From a checkpoint of a small image diffusion model.
Model: 32-pixel images, norm groupnorm.
Data: trained on photos of plants and fungi (iNaturalist), 45211 training examples, 7.4 epochs.
Rows from block 6, named by matrix and row number. Rows with one number belong to one channel. Each number is 128 + 32 x the weight over the matrix's rms, rounded and kept within 0 to 255. All counts start at 0. Numbers have three digits each.
# convs0: first 3x3 conv (model.enc.2.0.convs.0.weight, 128x128x3x3, standardized in use), inputs 30-39, a 3x3 kernel for each
# convs1: second 3x3 conv (model.enc.2.0.convs.1.weight, 128x128x3x3, standardized in use, transposed), outputs 30-39, a 3x3 kernel for each
convs0.62:097164132108131111131166127134108104127134103181162123103105153199138162154150080074145099134176145098125048120167094177109122139087101113030157131101147113162182166221114159158131119118130197121104108155152169155120130124132133131092197057121109107070022152177162144116
convs0.63:142105134176172174062156102123105108084198128120135104137180102153125104103193053082102091121065107151143058134151141076147144095094098117090114065185110074108095168151143190162102128122140101121173054148100088198114114076144124107147085167089146151124190214096115109113
convs0.64:123134147085119151146166161136141148106129141114141105131135118147130129132117121113153180145214225118080068123133191113181151083118118126158128146161150111093073106126121102137112140155155131185168107156142122138127093154129145162231123124083141095129130131118107155112
convs0.65:105088127042119161161184175149120096080109123127168141109149147109167090059101082209115100189123093081082149129140214118135125117112167168130126087110084103139113096159107084129166191160199179103146113115060078116157129126109132101117091137121120150114125067109124068096
convs0.66:149104091169117147128115140107116181064116155078148154151107084142109138073156108192131120176042124118188087167117104168090154064091106199137068161113066149136180120127132118142171101081135088098139098100102095141162120198110138117124141129090180096146100164076123084103
convs0.67:124080116136152093127111146051138140114097088160107099155097124141110132085112113105146156159142143135130127170156145083113158131138115103132144105147118157090110103100048097093155135084208126102142080117149173129097145166170171116094120124118158183105144106151103095173
convs0.68:128128135126146113122134097146149175144127204104140109111098140114102129110129182127103117145104114152132175127077079110125088121165186094077125131137154111194200145084144098083102136106094170134186092132136127140115095165109151146129148180193108117100085112168107134112
convs0.69:144137134158131129132150116134097101101149155122120110129163066117146131075085100135157101152054166133175143113090064146153166109117179122128116094119123141177169100197124131119151131103180109118084152146112054160117091115169066109111175139172155157081134108046107129181
convs0.70:094069119084119121090089144139134184128155151078127097097104074139141128070099139085126154135103120201237169154159149124167147152175113112161112130100143144179122102097104084092117077114199127110149090138143115104107160114136114080115128170141062066127145158106120134166
convs0.71:139114094091142138118150189113134127128082145120116126100108120080143158100105107154117163190219181094117128133141159131138104152100121122155126159170196105102115126111185121116150131140107158191177124121126105098092114131119155184191081106123119143162128111109099115102
convs0.72:139104142112149084071089080143112108204128098114103079210111108117164076110088063124008176089173144092175165099131213086177137166110220158152126218144222126136212132114077076101127110135067171097130059138059115102091110099056148116211115108164113100140091099154099102140
convs0.73:098131142150090182041134172108155147100102125148140178118155146124129094084173066111159124098149186145181112184164149089089179128133161088092127124176184142121169132095174140132168116106054120100153085162144187146101109110161128096132177143162141169135154113105134130182
convs0.74:070139132134119068151156125140180113158094133080110097147173121114123140137103140123075171161151080163141094121137107129110090147129049083126061141159134140141120094207193110101141090134103156151155128147170171073117123171086076171166119170179156122172157141099157101146
convs0.75:133144153146131120105135151147137098110137120098120070145169134146096069103090122126134142103093150183186104154155200126142155130138155106137210128130113143138141146155118104108076130142105147133122147145130071105140114122197125098143165184160144116180107139161156134134
convs0.76:124141099162133119092154063113162131170129093063090111161083139140088080145155086149100119122101182099169120171143097127113165124164145130126198129185060110135175151128077136091140144082125046155160166126127083068213162096174114151164116155113122140114117134176106087123
convs0.77:135087144157154170152093075154113117096133114136152149124184100173112091161131105113101085184135101096112118114128119132173107222155114148118046154105118211133155125083078103129101122098167131109138141133117106118164110150147178102123137132206169116153148121139118135144
convs0.78:116129172108154102103119159133157087127094172170097092127075113064116106157151137142127124096128148138142132166131201108138074146114147158064068159166092151141128139134124150124116133119137126119161112121108096152112205071118091100113151147128153122092145079152183117160
convs0.79:122099071118083086129120128090173151119102132099136102117117152121156122164142132153143123097124137093116133142154136120182159105136163135176145086181147129168163122103160125094130161102134101107094095135147119094111128153141163128105095102148064168076101107082114158134
convs0.80:119127142161113143137152182164114144091165079094107128135153155147150140209126143119122127121065121142171133145107145056132103142168055099131183117072121136127085101105145151146150107106172119158147113159102128166174087173123129156134094120142107114200161064205100174115
convs0.81:105153138119171091122114168142126088092137201126135088093113109109103050070114151169099095094140159091130100074073142113183110155091140121082134158093090066125120132107100137180135148156153150107132099145177180122106113107104127122121067098139179136069049108152104182138
convs0.82:199177147182135122110112082055113206111132153173151137156098154113138117128125151071123117159073088119135101093140108109099079086128146125098115107132085167103116128113184127140106107125121088082185118127093146114080092111170145105121118167127136150158172096141132128153
convs0.83:105145132130150195175094150111098088158101140092116146098137142120132119103105118132093087115103083149108100103103117081108136118095101088113130100117127168129108190106108185134161119092133116125113129100081119091110102109135106121151107109121151140103116109104118124084
convs0.84:086181151174068210101159175131117141135125100149131133081153143165127171168118091104151104191127106075069122142095097131071093101083103085130128103075122104106107197164099060165167167193127126102127147089178113123120156136115145100139148116111169076061123125149115132073
convs0.85:155073073155177144156154140157143102162108164153107196158101147134179155130119079140118119113158089075148082129134100093128105131150090104161137093097081135132070176109153178106181164119163099129131174099137076164157121111142115128096139139182157117080093157160085154167
convs0.86:104114162100124103206181135156135179120183125158117121093133135141095145206152137120117117089118162140122147034113145124192177176165134148128099103105128134155141163158109112149116137179101099126079100146139147075138134105097081111172120147189105156070138091087139165194
convs0.87:148060164104157150187121174174148145112147106178131153105183143130120118144128085110118103061111118116157101143169056098178134075150098155112130100127093103131123079046174131127171120137147128191114118137186115172127144178083144107107153130110124096186084158088134215109
convs0.88:136135116194142130164166122160118123125159117170174194153122085128115130130202079166138103086129030127100160140147090150125106145058091168157085066105076090172182094086147234150204187148070117100096118111158149170114170144119120160096137106125145104111128129143158097163
convs0.89:120206087134177090191044131117114117103103127086147118082111091126188106113125166123105120092103098145097098117162155137097121128183090105083185098134087108109133131213136131112140180150196125112119209095097104134157080105163123104051095180092114180139112112164093124108
convs0.90:170114152089144169077134084128113098097193159153120064164119140101175181150129096180096167136104079136099105160070104150130149096137095128178122100104144134166090134138111082209166088102108122162135135112119139139122162118096085112091141123167098125102177147151138083133
convs0.91:133112121163135111133088110140083196125106095156109119125147179120044125061137146181084188119208108118081127054105082154052120140051208146080201139066179121062168129135112091153115110123089102104119092165129103096090165098083150113173117100158134172120141111162111142110
convs0.92:101143105106076121113134096172159097167113139088114103076132142167121102128150146086137065167119160126138098141111167149110135088120152092111168112129129116131115116099135150130094097166145147183104160146140112171073110092143138084117108159098171112164117166070083108085
convs0.93:141151130146135135127083122098109139098131124134161171128179126124120171152160141120098122121124110078141130128107064177126121094135120101140208155105106109125098089132078086103118148081136118108122125133131109213122147205157102098163129134149132141135115176095082186159
convs0.94:104158111085155163070157149155182098146110089133107147120195141149136140170101096139102146126093171085107091086128128114130176098118108121135182119115127089111117135143093151140102101168119128124169167126099116102112145123145111127086084193148109121136104071128156142127
convs0.95:098170058145117123122086090146140176119120159127129081128131139119162137157140141115123109081145146150099136084096095072119142135129192143153109167139146104127176137117086147116094155115117132085122150130088121118105070157080081131188144124103089129119102095163096121120
convs1.62:135098164156132067122100109147139162129154089130138110148132076144140072163159154140131089123123163158057188123170125132138143129105103159159101105106174159142115120179129190142143199085176108157104202086071078153146093146164058085153171127099116075125101086196108124117
convs1.63:173142135145128142141071165161137074133164150116106085146081080170114082171097150186102117076140081130141205127116125127152114114115096113119171162089189150161138056104116148230130098110124129145111112102078109063131102114208124062129099114146139139075052071108147105134
convs1.64:110106140124160119092125097145107120094115099196157133111130129155099149149134130115100146162153118137169153129092138080111142152192158127167105134163164062063124201166136117110095093106129139129121058172153143140148171112130155118101074094106160175112126134112154114142
convs1.65:188152157196104177164146035148166123109110128151225142154103124157112140116113115153078122075153119219098206128137099137124122140083210107186053093155117230104196150189112137143106148142117133091138180089138083138133107168133100147086147156119087141218078095139087114107
convs1.66:206094152124154130132191135089119186133088128105195095138114177097147097121077133157174054192186187145102122099144102081132101131129119128095174116159132164126093135172146149122173125099105124094181179097108104173134085196103079106113096119074124178126056171171159089094
convs1.67:092123097180135152146135139134130137130130106122153125127128128130148117135128147128115143120153112142112102116115136087125158120104152148131104182118053119189229082158117148126096134153086123118102110145174128116126076128142172120085101122163146121164126145110098137151
convs1.68:136131071111123140122125108107130069158163157083124114143133158124139094128115150094066069122121165148145104134105144088102104147083157073050095128105123114153132150165127179092155136114108143095139154108095146155157099115138139153132132145110125110062129146191167095118
convs1.69:143059100111100140111126121158176104132101162102131097106126142139168133118109122104095152094124154110140119099110152129125128143076156039081099223117122208108186195111080151102192104157129134111154133128131124128163105091130192145126134063102132168154149113149133137097
convs1.70:150117146115078115131151120156137146127118115157125095137104162151124118117128114117148088135115086069050118129091108118175150147097118069156078166065091152137236129116078137139158155108068105098147116099113160184180134098087132163126099117143110124141090152140159098214
convs1.71:123144106136127155109169069157122070081121077202153137118120145133081140170167096102142130167161133177118143109150129107096126149186107088183144082102154071102120197179179128174117151088125115134168108136161166134188136098147180087121141173100191150165071110150132140224
convs1.72:105171053126161164105093148162162156124152078233091153097115126122120124144162114098171091190148112115119160111158074136085122112184076139122191161118120122167121107083170183099117130104073075129152154109120137142145127110130220087104099194174096121150093117182184079118
convs1.73:123213109116150131155143119128200125176076148204143111087130172104126156170118123109191096160138102061090117124095163090171068164110182128098125119118099231085186161134132153119066081156108094147161130073139160140177112085087158128080161189169147160143116128130197086130
convs1.74:117124136122139148116132087097177113149157138138120134082106168105130107131122090146073167105124115110150149130168159168132152093163120075122093111083140176131150162129088134205156128083127113090131154097099179139167079136081154097108093138128086134091107138173160131163
convs1.75:110137181106168122170110135129109135150154107153122124137122129132125116156160133146148142147176121104112074126143137132183152123159106113097119185130136130089168166127135168154124117111122124169140136097131116138131114053085151135137090154171163164138134144175120138150
convs1.76:129137133150063170109173112115108104098176110087134071139171162149148089113120099119135126125145155133135131083138079146141118149118110057130136171082140198120145112169092169140140148089104113097081179149096149071145114083127128104107153074169114107158130079175150206105
convs1.77:145115179173077193102173140133125128127105080115183118118124128141126117142089124115107133163129146083149126066185128132115139131146116079120107124127144128233132141126117179144140150149176155126142124122099135197113132130071111158097121114142155130117114155159136110114
convs1.78:146201065165130139150124140115136073124155130142091129135131128181099119126161082094126099101148131110092148131127113178151153126152127118105170176068110183139184156141148152164138113093078122150136158134147139093114104097107123164117137165121104154170084157141119123139
convs1.79:102177113116135088163134147168124111083126103140088131091098127103088159118116140128113103127100126127102118124156137092116151150149114105087078080107217114182092070154062133132107117166098158109119103151102113129143111134101165154127114125116128115138161102132147137107
convs1.80:125155044157109093127139096140130115115160158096151121137110071118122134103157124104103145126151177140137151140109153147156095130135125138132138096172079144076201170185179126175125088153144136137121123140142090105113117130145126091124129118109123158205094098150106073150
convs1.81:131140102154168150104070132157177113136137063092130111155133097145089098185147126177123123085140183139093207139147148000132096132168152099100160168104095144128104180179067118067150137176121117173094124049173102090144084135191108139112182145070104124157091177205063088090
convs1.82:125119099137103104137128110150180176098136062104163119184155144137151111123133102097102141122160118137151147130135185173174106074123155115147206198090078165171111102173153111133069138060142158132135158140141128089186123132088131149113133146103120155187157105145126117152
convs1.83:113132105159051161095124046135171155101144085100147070212135107116109119156135163109113182119167178096092155143113136072083145159187106168153106118162148166102115195129149108174129091158101179123142141077118096082130080125124067118081208158103179138157134167111113145098
convs1.84:139196049152160090160108143110152115193081138128178139119125105161136116152168122143177116194151126103150159149125106092150138069087154157109150092119135247155166083185093149185170196133098151128056105105080167088139130143139094146066103169092130115158129149174137143115
convs1.85:121041139136085163131146071110138059115084100113144087147117128137095135134156115121097155117129103121161149113148110077086086149158183113142185105122076172081153138211108117115160158176098150117132164045144095120134087097133107111107124161043141128132097171104075102119
convs1.86:162157122120106177078109145088165121165102124081164105082109182126132071134119103143082146142187126090141117089093085145157112210137120078048077212095152158137155131068092108070128093130101097163139130122091185099121134129042089197167112149124115084079150178134142091088
convs1.87:160046188156095130182139089164149129178074136102142110158039113199122086141147200147056106045223142131161146087166122063066122162187177106104145183180130101148081111168126148042123128208117156074136126108124174108116089175152112163080105116157097163105147167095089051110
convs1.88:096162151106105091137152096126187122086048141127115130173052106157158115170131148112092122115117141178132173139122127092126102094121174023009221122144128151174137151155142104187094126126149097043100131149105122103118124156152148110067144119099062139121042125098100097094
convs1.89:127144071170099052148146109202144129136086132114147106141089119123156145118113154129132123099111158141144218163118091074161150172103192097124115210120160192158153116220113155102065150049144157073145096090106128117116136113146164153147133096148063150140098126126078055106
convs1.90:178144042181106151121105171113111109157105108118107139145111137165101117144115126158128120113151150129148116125107159087134202156171085116046101143073132132136101131155147145160193142097176191121132132110103134094130109137124127184127157183151110132142117182170051107106
convs1.91:203138149053167112053161079137122122166140112146147190083136104135112159146101097163105087155188177164141085102202093133111093167146099098087153141123108117139197127180131118144094117101125096126097132171135172130175129055150171138067162132099113135166152136086153148135
convs1.92:139154084050157101127068141130180149140116113154114124146161077119128112163166088102137113077149140096160115149102114159150116126214119098113173102031107151077162148187183119214105151093132168164077123191096163087085093063132097134135111186147153122118096141135120158198
convs1.93:130149168149147089139134118189138072100076125151173055157115144136137127162131142117138195126204152107130122159115084135170138172142154138060174173170172100126168094196123120068178117117174164082098120116161156112158148136109194130096177155099099128155132155080082139148
convs1.94:123217105152215119122202045102175098137150094130104124180105112148165077141161130113107124110179115139140162145110131083111144188168118131129148120128119143094147103139148123173084107167158097169138146159064122122149113106144098125130163123168138152138106086167119095132
convs1.95:141189070126162087054068188126128143150228147044000105120246126213173055110147092071157122153083097149119114115072123137133152056134121166124136138112135156129115111057171131182147131106107105169066158204118135129147118093231141134123157157153167081151128140184111073123