From a checkpoint of a small image diffusion model: 6.95M parameters, 7000 steps.
Rows from block 16 of a small image diffusion model, named by matrix and row number. Rows with one number belong to one channel. Each number is 500 + 40 x the weight over its row's rms, rounded and kept within 0 to 999. All counts start at 0. Numbers have three digits each. After the name is the row's rms in percent of the matrix's.
After each channel's rows are labels from the 100 images, of 14976 (inputs lightly noised), where the channel reaches its highest value: "colour at peak" is the nearest of a few named colours to the mean colour under the peak. Only what is clearly more common there than usual is listed. The data: photos of plants and fungi (iNaturalist).
# convs0: first 3x3 conv (model.decb.1.2.convs.0.weight, 128x128x3x3, standardized in use, each kernel summed), inputs 0-127
# convs1: second 3x3 conv (model.decb.1.2.convs.1.weight, 128x128x3x3, standardized in use, transposed, each kernel summed), outputs 0-127

convs0.42 133:431484490550438482441476502489516488524517455535504516532526499502488476543546494514410415496542456497522454521559414483463549472572541441490493531510501532477437532442495490470513538485539419488520482446473554516525450456429458537562535485540485479564456479455454495520467441538522463492433507534438492514467429521457449407511498502555501439444472563485514476571470558506446527467492
convs1.42 116:508528476540478560504471471446532542543495532533532523516584546466451555524516529492442469575449530489481516493513560444558554507521472460470465490531503463433451490514526478508488462492576432424504518477534403436560452463429513510485549529530486546492521511465508517536581516515590515581574464483485506520451517517471496448393434506472531498463567482496516508443512483473456529510524
colour at peak: white

convs0.63 096:620468566438498568475478500467550513502505608458534493514500499512514547482511515438528504556472490469557546463501529530495451465448401453476509451560489441486505446499487552506512506563474528524434537465481509478553488478540452527513498487508567516519521561473551526474514491503455612603492447450469607545462522503519507524520441477510520494514521452481481547482508464524531468477475
convs1.63 103:430530456468500488524515504491506545526544480533512508479493580515457467543538512519478526460528408537516497481575535448523497555491598459467520543520529494523509484505581501558522562490461505511525461556504484578617470490561465564582500519508542562522556428550550522546515505604494437512528498519479573510564463511489487496460548555489526502480557462533496537524477512494516551452519
colour at peak: white

convs0.88 117:551515508442484544575512530488469386468523455537496520518494542488477588498450499508517504428416441556441486517481525496514483522519531589523483487477576520529585544514519520516525498485537541500493513520460513456555498458507497467523469506418446526463478537493521500497517499526487477373538483462445404495483513535563573534486585514476496583525587496534513515483529519529467498523483
convs1.88 113:501548537512489544535473528513544494442487499558536494497540511463458477520481507495449452498480492534526500504584542465452480467507397505474449518476485458460451525455564570515510539513491526509540499470605453518500516499499527548586583465457427461501503468536497488558487593475534498554536547503461468451510421510488524528421452524556452420445429427483479508521515467516522473443545
colour at peak: white

convs0.36 103:567458552470529451529516566508519568506617505494458395437448472501496455475457546491513473458450598484475534447539563460531496541526458503515466498448415389484413467512482516530524481511455500528495499526530543533530569468512547547476505589516517493497538566537483564521499525521546556495498449446550502506519537502451500500555527537491472527494495463489484502460520505516491540504443
convs1.36 106:566489485534492519503511492508531466484454552510509475559525536536526462401532548539560589435567467565514456506466401503541509498457514507557556512469448435490443525483526475490513541562500490462471550440487507528508524466539485426425495464490478529539507481457590470505497439467514507477445499464398487511482466460483514530548539430482569422489475491515478579450505527527477523529483
colour at peak: black

convs0.38 095:508540529482519553544515445460438480373502450510450544582570577458481585488484483449490569494463505554420533479456519544499480514452484508508472501461574533507529461601521508472516471524548568525451520505484433505497469524470513448528476495444436585499554495510511451559530543542473519502487434479473477550529561473504525514451519528466474504470503479475479471536533483548543457550505
convs1.38 074:470504440459491502498537481474484540556548425480444488455507498521502507516441580408494451543536500461514524480457503383451570474541441480462581450534474550450524477454422499514500544465517439543473456506455477524505487459431454527489548473540480493530513493526524484552505518500443504453462511548460526499558553522504545468500550521538517573523506572435472575460482564439523515515501
colour at peak: black

convs0.45 100:511445490443526421491482511522498483546544458543414483548585483559498511501510489486574554464502527428468486482485568545481447506503500558515523481559485491523500514534499516530442430554531542516541506508452452550517502506528480478509453453512473472485543469492565452494516631464456486538536514469489464517491510444437538521477541461452573604497497450502529542493470530418576544519540
convs1.45 146:521413457559547444575557541505519522490512504447481394459466492436467475441488518445497487541512568507509486573449508554510495530518490537524495513454492572488495577526500540533480466474506501505517424570550536524446562509426453485473534451447539493530496527514526546513516438470550475462407520567582474463486490484535467512497467455503512494472488543498467538494531581492494418501546
colour at peak: white

convs0.120 111:498518487507492524471534509494499571503554510474578508437489501482468472516430509524538489486490524490498641462549529427537484504464447425437471530485519419515470486492517446529539487492476529516495535467578557466500521602487562494434472556567587484477521494536434574499536526491503530502507513449532532481509524469395458487513485489493522504432488495409448452457464475512541523481486
convs1.120 094:472455486465530550479463522536531543520518531543437511486465572554569484573524477497515494499440546475452455544542558587458449489509524417497587512560457585459422504505467478438574514531519556470488527496488521491538506486495499468515487429492513490468468519500513473419519473452483404489416472512507498474516525522602512491508441539534504536540511519511550541504466461530440464438477
colour at peak: black

convs0.54 103:522500559487513601505516493517511429528520464534477522496467515490476556505479482545497502448346443489455480547514545512552520541526523541578527438484507513549514550589518529461484460480500513506472511442488485486521517508530538529517529537398468476522495487518460481516587495555495519407502454507454389489482549498517533556549502454460549488558511475552524474516528505528445482503421
convs1.54 096:501509431505453448492487514501509459480439519486527466507448498525531539376481519507517541471492507460510529440513402449480481493508452448537502497535512426498559474418496517451445453479419500452511485424474524486543494547502500499514514420462447510510413508547471510483475541473527530578479472464442483447436573495517477500493493478502470508469440406486524446466445488538557420462533
colour at peak: white

convs0.30 113:466459523466462455533512508519525525495445539549533534540462618450440542482465558483512499551537528490504490399474500556498559446544504594496387477472490535426477505465487458497502508474494551484466444518514450401496498508485499494468468569466495535486520542451524514455474513469500526495482500428503507505508458496502484473518451455508482509502503514479454506398576531627477449505498
convs1.30 081:480489560456453545448532521423500503463541475469492459469497495497424505490580520520447445533488451560455464407504586486496503507517525459471492499497552433533511479557484504535449467474457453436574453555466472516449512469489494478524585486597539475429479483513488506414471495461572476503539481561556517534478581538507449455524438516512445472459479472483459530508497460486518534528465
colour at peak: white

convs0.107 097:501598465486568474552573496468479490559417520525553474504463543502477475552514548513538495559451522498388521401514542560441549476606525537505431466499519474481520537532459508526587459507490443537440491475468510438502509495503479560546531537460489482533466508481424528485544460508451549498518519477501494499545490518464517528547500522476546459546521517491473524455538511550480506503400
convs1.107 102:462477448540506492541454546474577479427544511480556475471516501543494570501459496481531598396445482480498490505508473483465508493460466492472509502484422513518549382502418494440440470490538484560498515460514509455504533452546488515452467499485550504555502489567504544528433486487488493471608487527565508512533510466467489531484504498387428493438488544488482470535468565546514499534505
colour at peak: white

convs0.33 126:494415530466484558501452500543506470507529509523497570580539531487456517565601587578519537545591470518499468524530488567469520488469517535530538469449459539470473524426477504481451480469472510504474480493456468476504478441472482486615464460413463551475478467533568451423480463539465489455511492498484498546443473471564483518519555474499489506504500514501567490558517442493446446490498
convs1.33 124:529583553537497466503499531461492483435553480499512515525569511440493496503438433419456449485488541497558511494569530527538502521503483485517437475496592478568408501511517508456525511500508564581451496472568488494492509572511518525427478521450480528448501476516460482550533558490514495485493604505503508498524463520510486472500536520448580476471503575515471445583547533423502434526448
colour at peak: white

convs0.27 090:501459557481520588471476465549466589460448533478448553493472462454446577502491428609468516500513460518591468541527513442562510509484482448577575494435483488535549500442441546495535531526519513497533517470472509539519522465526520525490483492505509552517452503501496569489498488550508497424503495586514490473426539440578502540466491500494461490548517512469516498485530451461408554489492
convs1.27 168:459544470559524574439478455474457546511437479475476547540532430514533464535484438574465491451529436510557576464532514515550501543487527555483491509497514497474476528454529564444520527523521554526505501444477446488435478503532507476509495531473459481437446419447454585574466487451455524509480557429505492437507531528574525441482536448421518433551480516511486549517491521481506500542477
colour at peak: white

convs0.23 087:580526444446547577486503495490506497479515521450455445523532500579473536557519559558529523547558504531544539550481500520511424527472433536533568503563513474579499423530510529446518511494446453456469539474450467539496503425521460491508445515535475532411509471496519462497478473515474532528550436571477484541486550536479530570483542562471477535559559472534554461535497469446527553496504
convs1.23 075:484506532493557488432502460415530539497511522477497559527494537447491489501447564408426446509536447517466543507554577442485499495490487422470471517531481455401575479527554524484538464490489390557542529526474461579451482507514497495500512459485535545496471516525496563480462495535509558533516535456534508567469472526468475482517521444523491465448526464543509505593537459429471452469484
colour at peak: white

convs0.111 124:443486407584434473446491443516515491513513455495464521487528503467492432529535473553481462508500442489481509554503475475473546486555590511468478561470470533483480473469455491519496538443546480485580472437522557527431456537485505486510566446570508470542497379471448489452474503476524460522499530518469514474497496461472488476410553493576527486451469558458519466509444521464512541453577
convs1.111 119:417526436467457592471489555527512588490540557585517539506507496444516501545525462505504573542497460456503452547462509527475519504468486537472428510605503559468461481464529513512510524542502502500504485528623519466508491529536505544562585453505486505508505483467481461460515497544474444532506469509449501557555393479413475466418528539520547478497530507546484488458500526526501519493489
colour at peak: white

convs0.108 093:574583524462581507536553524484472451473453518531453445500455558548568478445476502489467466461462507534447506465526572527471502498559538558508454421445511489486510536480508578565528493528501510496501507493485538464556547489566457457526565523503426559423517480503486484528584519469443563494542479476489521560520493607489481530507486487437507512512522500525493470434521535480493479555422
convs1.108 088:516458435496496459462434458472544531472471454495537487504605447522515462621502503463523458553500487407519473522481571430476446453491514527463471510490470471428545416516492488432480517436572516460541519492447530486450496502582496503515506524493510469427455524535475550474460541460536469570553491577492515538517475501502469457477509499455504530536551423455489505536543472493444512489532
colour at peak: white

convs0.17 144:446452488566453467463471446544522497495562430503497501516565431488492470497574445545429472532546450468559453577489435493477481469485543458480485538532508509489429503471482496544497564526518478481584470463491534547485426475441469488552506462553538501570449445466504492499464480524496437532471492517460503492498458462481469453482535487561512435438452528473488464584428513441500511444566
convs1.17 117:449544510530457531450565547453552500546583515522534506472512530516478452514527517506526527544416466416466506474475564471444543482553460528468384546508492456463486459532484544510494436518537485534467506496635467438485534483501489547519458547492550550537497487494513511501497478492509444452567452451491478554453545470520455461391560495521547488471496537499538511459468534548483509486500
colour at peak: white

convs0.92 144:492498505540458469495534490544545524492501441510549545469530505480424509509496472530465476466499545452482503530521456491476553434524532492454464568443456474472434498491500464549502559512506481479562443482575523474432499547481511534486530477527559458567468477443480560439496461498578488480468538507576556437495495413455470399487475480565489447427402558443491478530475489479484532447529
convs1.92 131:437482482511451521502511481475474561493569500568523471424488518453499410517555406455512508489454465498469505489441494485475466427514501471489438506633481542442407477530562550437497472550512523470513520482553619469488520575449471570517529508490512448493481482478486473502466436497453551552531523511518474515529472432443525489458486530467476516528519524471526432514510515544503485524502
colour at peak: white

convs0.25 092:506488484484462448462508572519515439524485548528540459422483447435535487464504521400500543472482444527545495482472506485500502507441502501431419483427524488528604548564444496520473519500463479548522521505488453485552476475597462528426441500473497493524459492495480560534500461481529505500424465487463520498493484580509503537521521524537523485524544588486422567445497599503526478540477
convs1.25 112:482498550485424506524520534473545525495435477464477640467507537499504527469487431556510421642495523454547482468490490468549462518577484535515488527511547501476507511469497523514461574446503645525487483518561546498501509523524513543465473473456503537579524489525498469510530537593432515500509535503490539550505479468492503487459466536467515471454479471479529470503465477503550441541478
colour at peak: white

convs0.41 106:506456499476493567555430477522441447444455419506469465535507464516571507474469484465527588454488482530457466627481540542472477507529506577525491515487494497468531490512542573493498508461508568515537520566467448513527464469537442496533427414484422533480505491497600492536512550510493466437540471481462461511437525496593543545453522478486485542485492452540523541484513522488485471513538
convs1.41 130:517549473604521491544530470477490457492524498506540520502542565469488474463486564479463467492483512475522545476535494545505482519505459472458515517508506512526471571528523543442467519526523573453443474478619577500471516619483476456483499470439471547501571472452479566532492551468534521448435582562514478476503497536471504519460438529532492547495556568506464438548552543516490440506560
colour at peak: white

convs0.46 098:491483458495580506483550489461474506430532502460458466553506516505545473491522518442587586447524472540456454494469515468436429549462492502535504512482526562525438424488533545551473458475501555475526536534484474479477456499569495439476482470464492537463560482579491504573444503476485488510525500541518416503555611483522492576447461526444486575537508453483476477472540536473558496505540
convs1.46 136:505477435575545482596493542490487487511557542524469496488501433499484455457505509399430466535505478503520538504491527498533494496507494495501565479535476559477459538516457522552542602515530477448519530523555522487495511574479434465474537470477492511479492503527531551530528459478538474436408604573498401482458497479495479472498469516558458512495495631475528478522526474486471429525490
colour at peak: white

convs0.119 110:446467514529469459482519519573517549525527481507517493426569496502475456500524458527501455514522504449510546565516503449480531542506529376486485547482432462473494501450446441485484558490539474435601501469548524526510535507479506444494521498553562433543484424520484541479512506519504484511537508539502526460483465473425535451415535501571549518448503554441546479509435444427563482510545
convs1.119 084:493473490516519517496449561430451494524488445534527540407494502510498430563546449512479481513504429537467478421411483466486503486507439531574435610557433510479510480504532523452603475515464505466519506509451589483532474472469492560489535470548506510491415482507512466446465535528479497541542484486499482459506563493478507452497507498534439488463558535427482500502477458476420474550469
colour at peak: white

convs0.57 086:543498429552497512468498540473522487487516497478509510475525498490543484625481472541564485455548495472472535601514522423513481482518524419494504564468499500541487474511458468518509522511573476430562520411469554479502506458550478476489556468558455462558474419545483511495464482498501436478558559583523512427540474523501528528433547499503480564474527514568557448537457460460522543518520
convs1.57 068:446419569497457591501470513473478500557434465494450539482512420509496500507473510522473465507416580512488493507511536502542544441536463507479454522526489461416550567486476467494454440520572441488541484494506453518498477481473506406569486507576561511476449495469541519531496451529510555466601484501549509535450487531523457442505469520510520483506499444552490495520430438420519520472502
colour at peak: white

convs0.69 087:481544526513498506528533496473526502499433466470543474463475541489443568512486431518492493548463542472485523484532533465569454472514430410446472513466613484488487497571480519475580470542466515521505529521549541453482528518504498501462471605428575460537528591540488577486552520507555520490450513437509494430517525475451546453459561553508518469501516504434468440541454454498506496502525
convs1.69 103:524526553457465497456533508487558465491506523447503581568525514490530498434533538539497499490549570484483509517444467501448491492502540526552623496490421490572456609424562518528453454494469544549509512493464531485504456483497521472519479449490513485485479482474486479533470501445494538480540496397425492500540536496517536406539497560597523477535524468508558512437532534461455497474469
colour at peak: black

convs0.122 134:494501487501520493507498500479570562528556473429609548475491522496434508528459476504526474491509573455484551465519510433535538481517438446465486487493533467526445475488537445514502425518401515559475481462564539461476560526473572521484492527474587482555519525539473605489491515460533520506485567521589527467566539448428484500490540477448533455470480478432456443493497463515505496494476
convs1.122 095:501497484469535498456515516544510484567487560496508517495507523507571470461556516563631636465444500542471422529459427583471500532441549466521565519487531497504466552478513498475521522502502497515466526505523510487505495481524440440526465472536473486508485480453503364489486475513420495482408448489443471482477531474482498515517442529584479530519476468468528458438469485501475502473526
colour at peak: black

convs0.8 085:455417462566463456463463546500433450488523479553459483519531450513519467515513458553415403561529448476584517560501481458529498508495551456521562530532474445471473505479516459534450502493484472477622460475493429597528466480535528475511504461529512492512511428473451474535482491498504403552519503521464455534483446474526526495471488447535478485473523527519453468505449549470514553463542
convs1.8 066:493465539528442530469535512438494548509519467509484558540499498565470535574432517457472480509536504498521501483537493474487546512464490503457448517529509514438582468551461526532516491546404435523529539562471459511469509449479531411548532497567508565465453468460536540476454443487490536423520502540489542559527500495516502426556464520461391454451544508458483478538527484434411533497522
colour at peak: white

convs0.20 090:531495495476531530462477492589485509513515500490428495494513456533560412498511528527489491457471459511544483542495503514460475491501478558547584474537470516581562452511452594535490488438510470503502504546478485524462498484596478431525447480485475493460491429443496449449546470428524522495530445484440475533481505507605471587526489509505561478647524463489471503531522535485493516482487
convs1.20 085:466493521455471496447420505534436474597435449485481492497478487505445515541483612460542381453505438512533538441451524537445524465496509472487479521459538445482411528423537514550453505466525507497525480516489464498451525471540533460561551477455464526512523531480513491490479485521415507557459449526490489518478471506498459471480494496481442485492482504447479537516508414483461529426401
colour at peak: white

convs0.26 095:512488509559497423507542559494458453475415473514471444462478480510482554516448464488507465497501538451461538521501535458510495520502509475492440538524466482465611502506482533478532494515512492448655504540461551501570479459578526500442510458422494492488530513502477497522508525446540492521501536420513470507503449501448545485433508522506525577468541513488467567469497611454549488509428
convs1.26 142:507478553449507463529500489474475507521467536443488541517585538505504526476603429459491421557567485486490457524486499500547457490490432484578588399518528535541491539554478480509500457438458498463405508507549487546499547580397500486494528524539546505539546527513515543492542584487476512519437450500481558532516477453450512503541487519541482508539506486494523422490551459489528505508531
colour at peak: black

convs0.4 084:529495520483483495481529545466532443482434483563530478468476517521520509485445573478553589463493531571414490443508495529439555480563564573459415416449545517544496547478511517511515509512549521568504489485419529435573479432563470485556470491438476486551473562471551505460506486492474547420491459445442528526475497489471494489539506501507472517476532526500486503521537558551455451504471
convs1.4 093:456535436493482472536497470494462459506447490435515485503547553488477462513516513439439423497579509434557502566509513439470467512494422455516511504470487502535575396490537538484504461443516522431490497456470499445492556545492483482503522551478416483487486495536481513478481589418469442509481545484490457465553443532473530479464527524458507503490498451484449401434530448493521510575442
colour at peak: white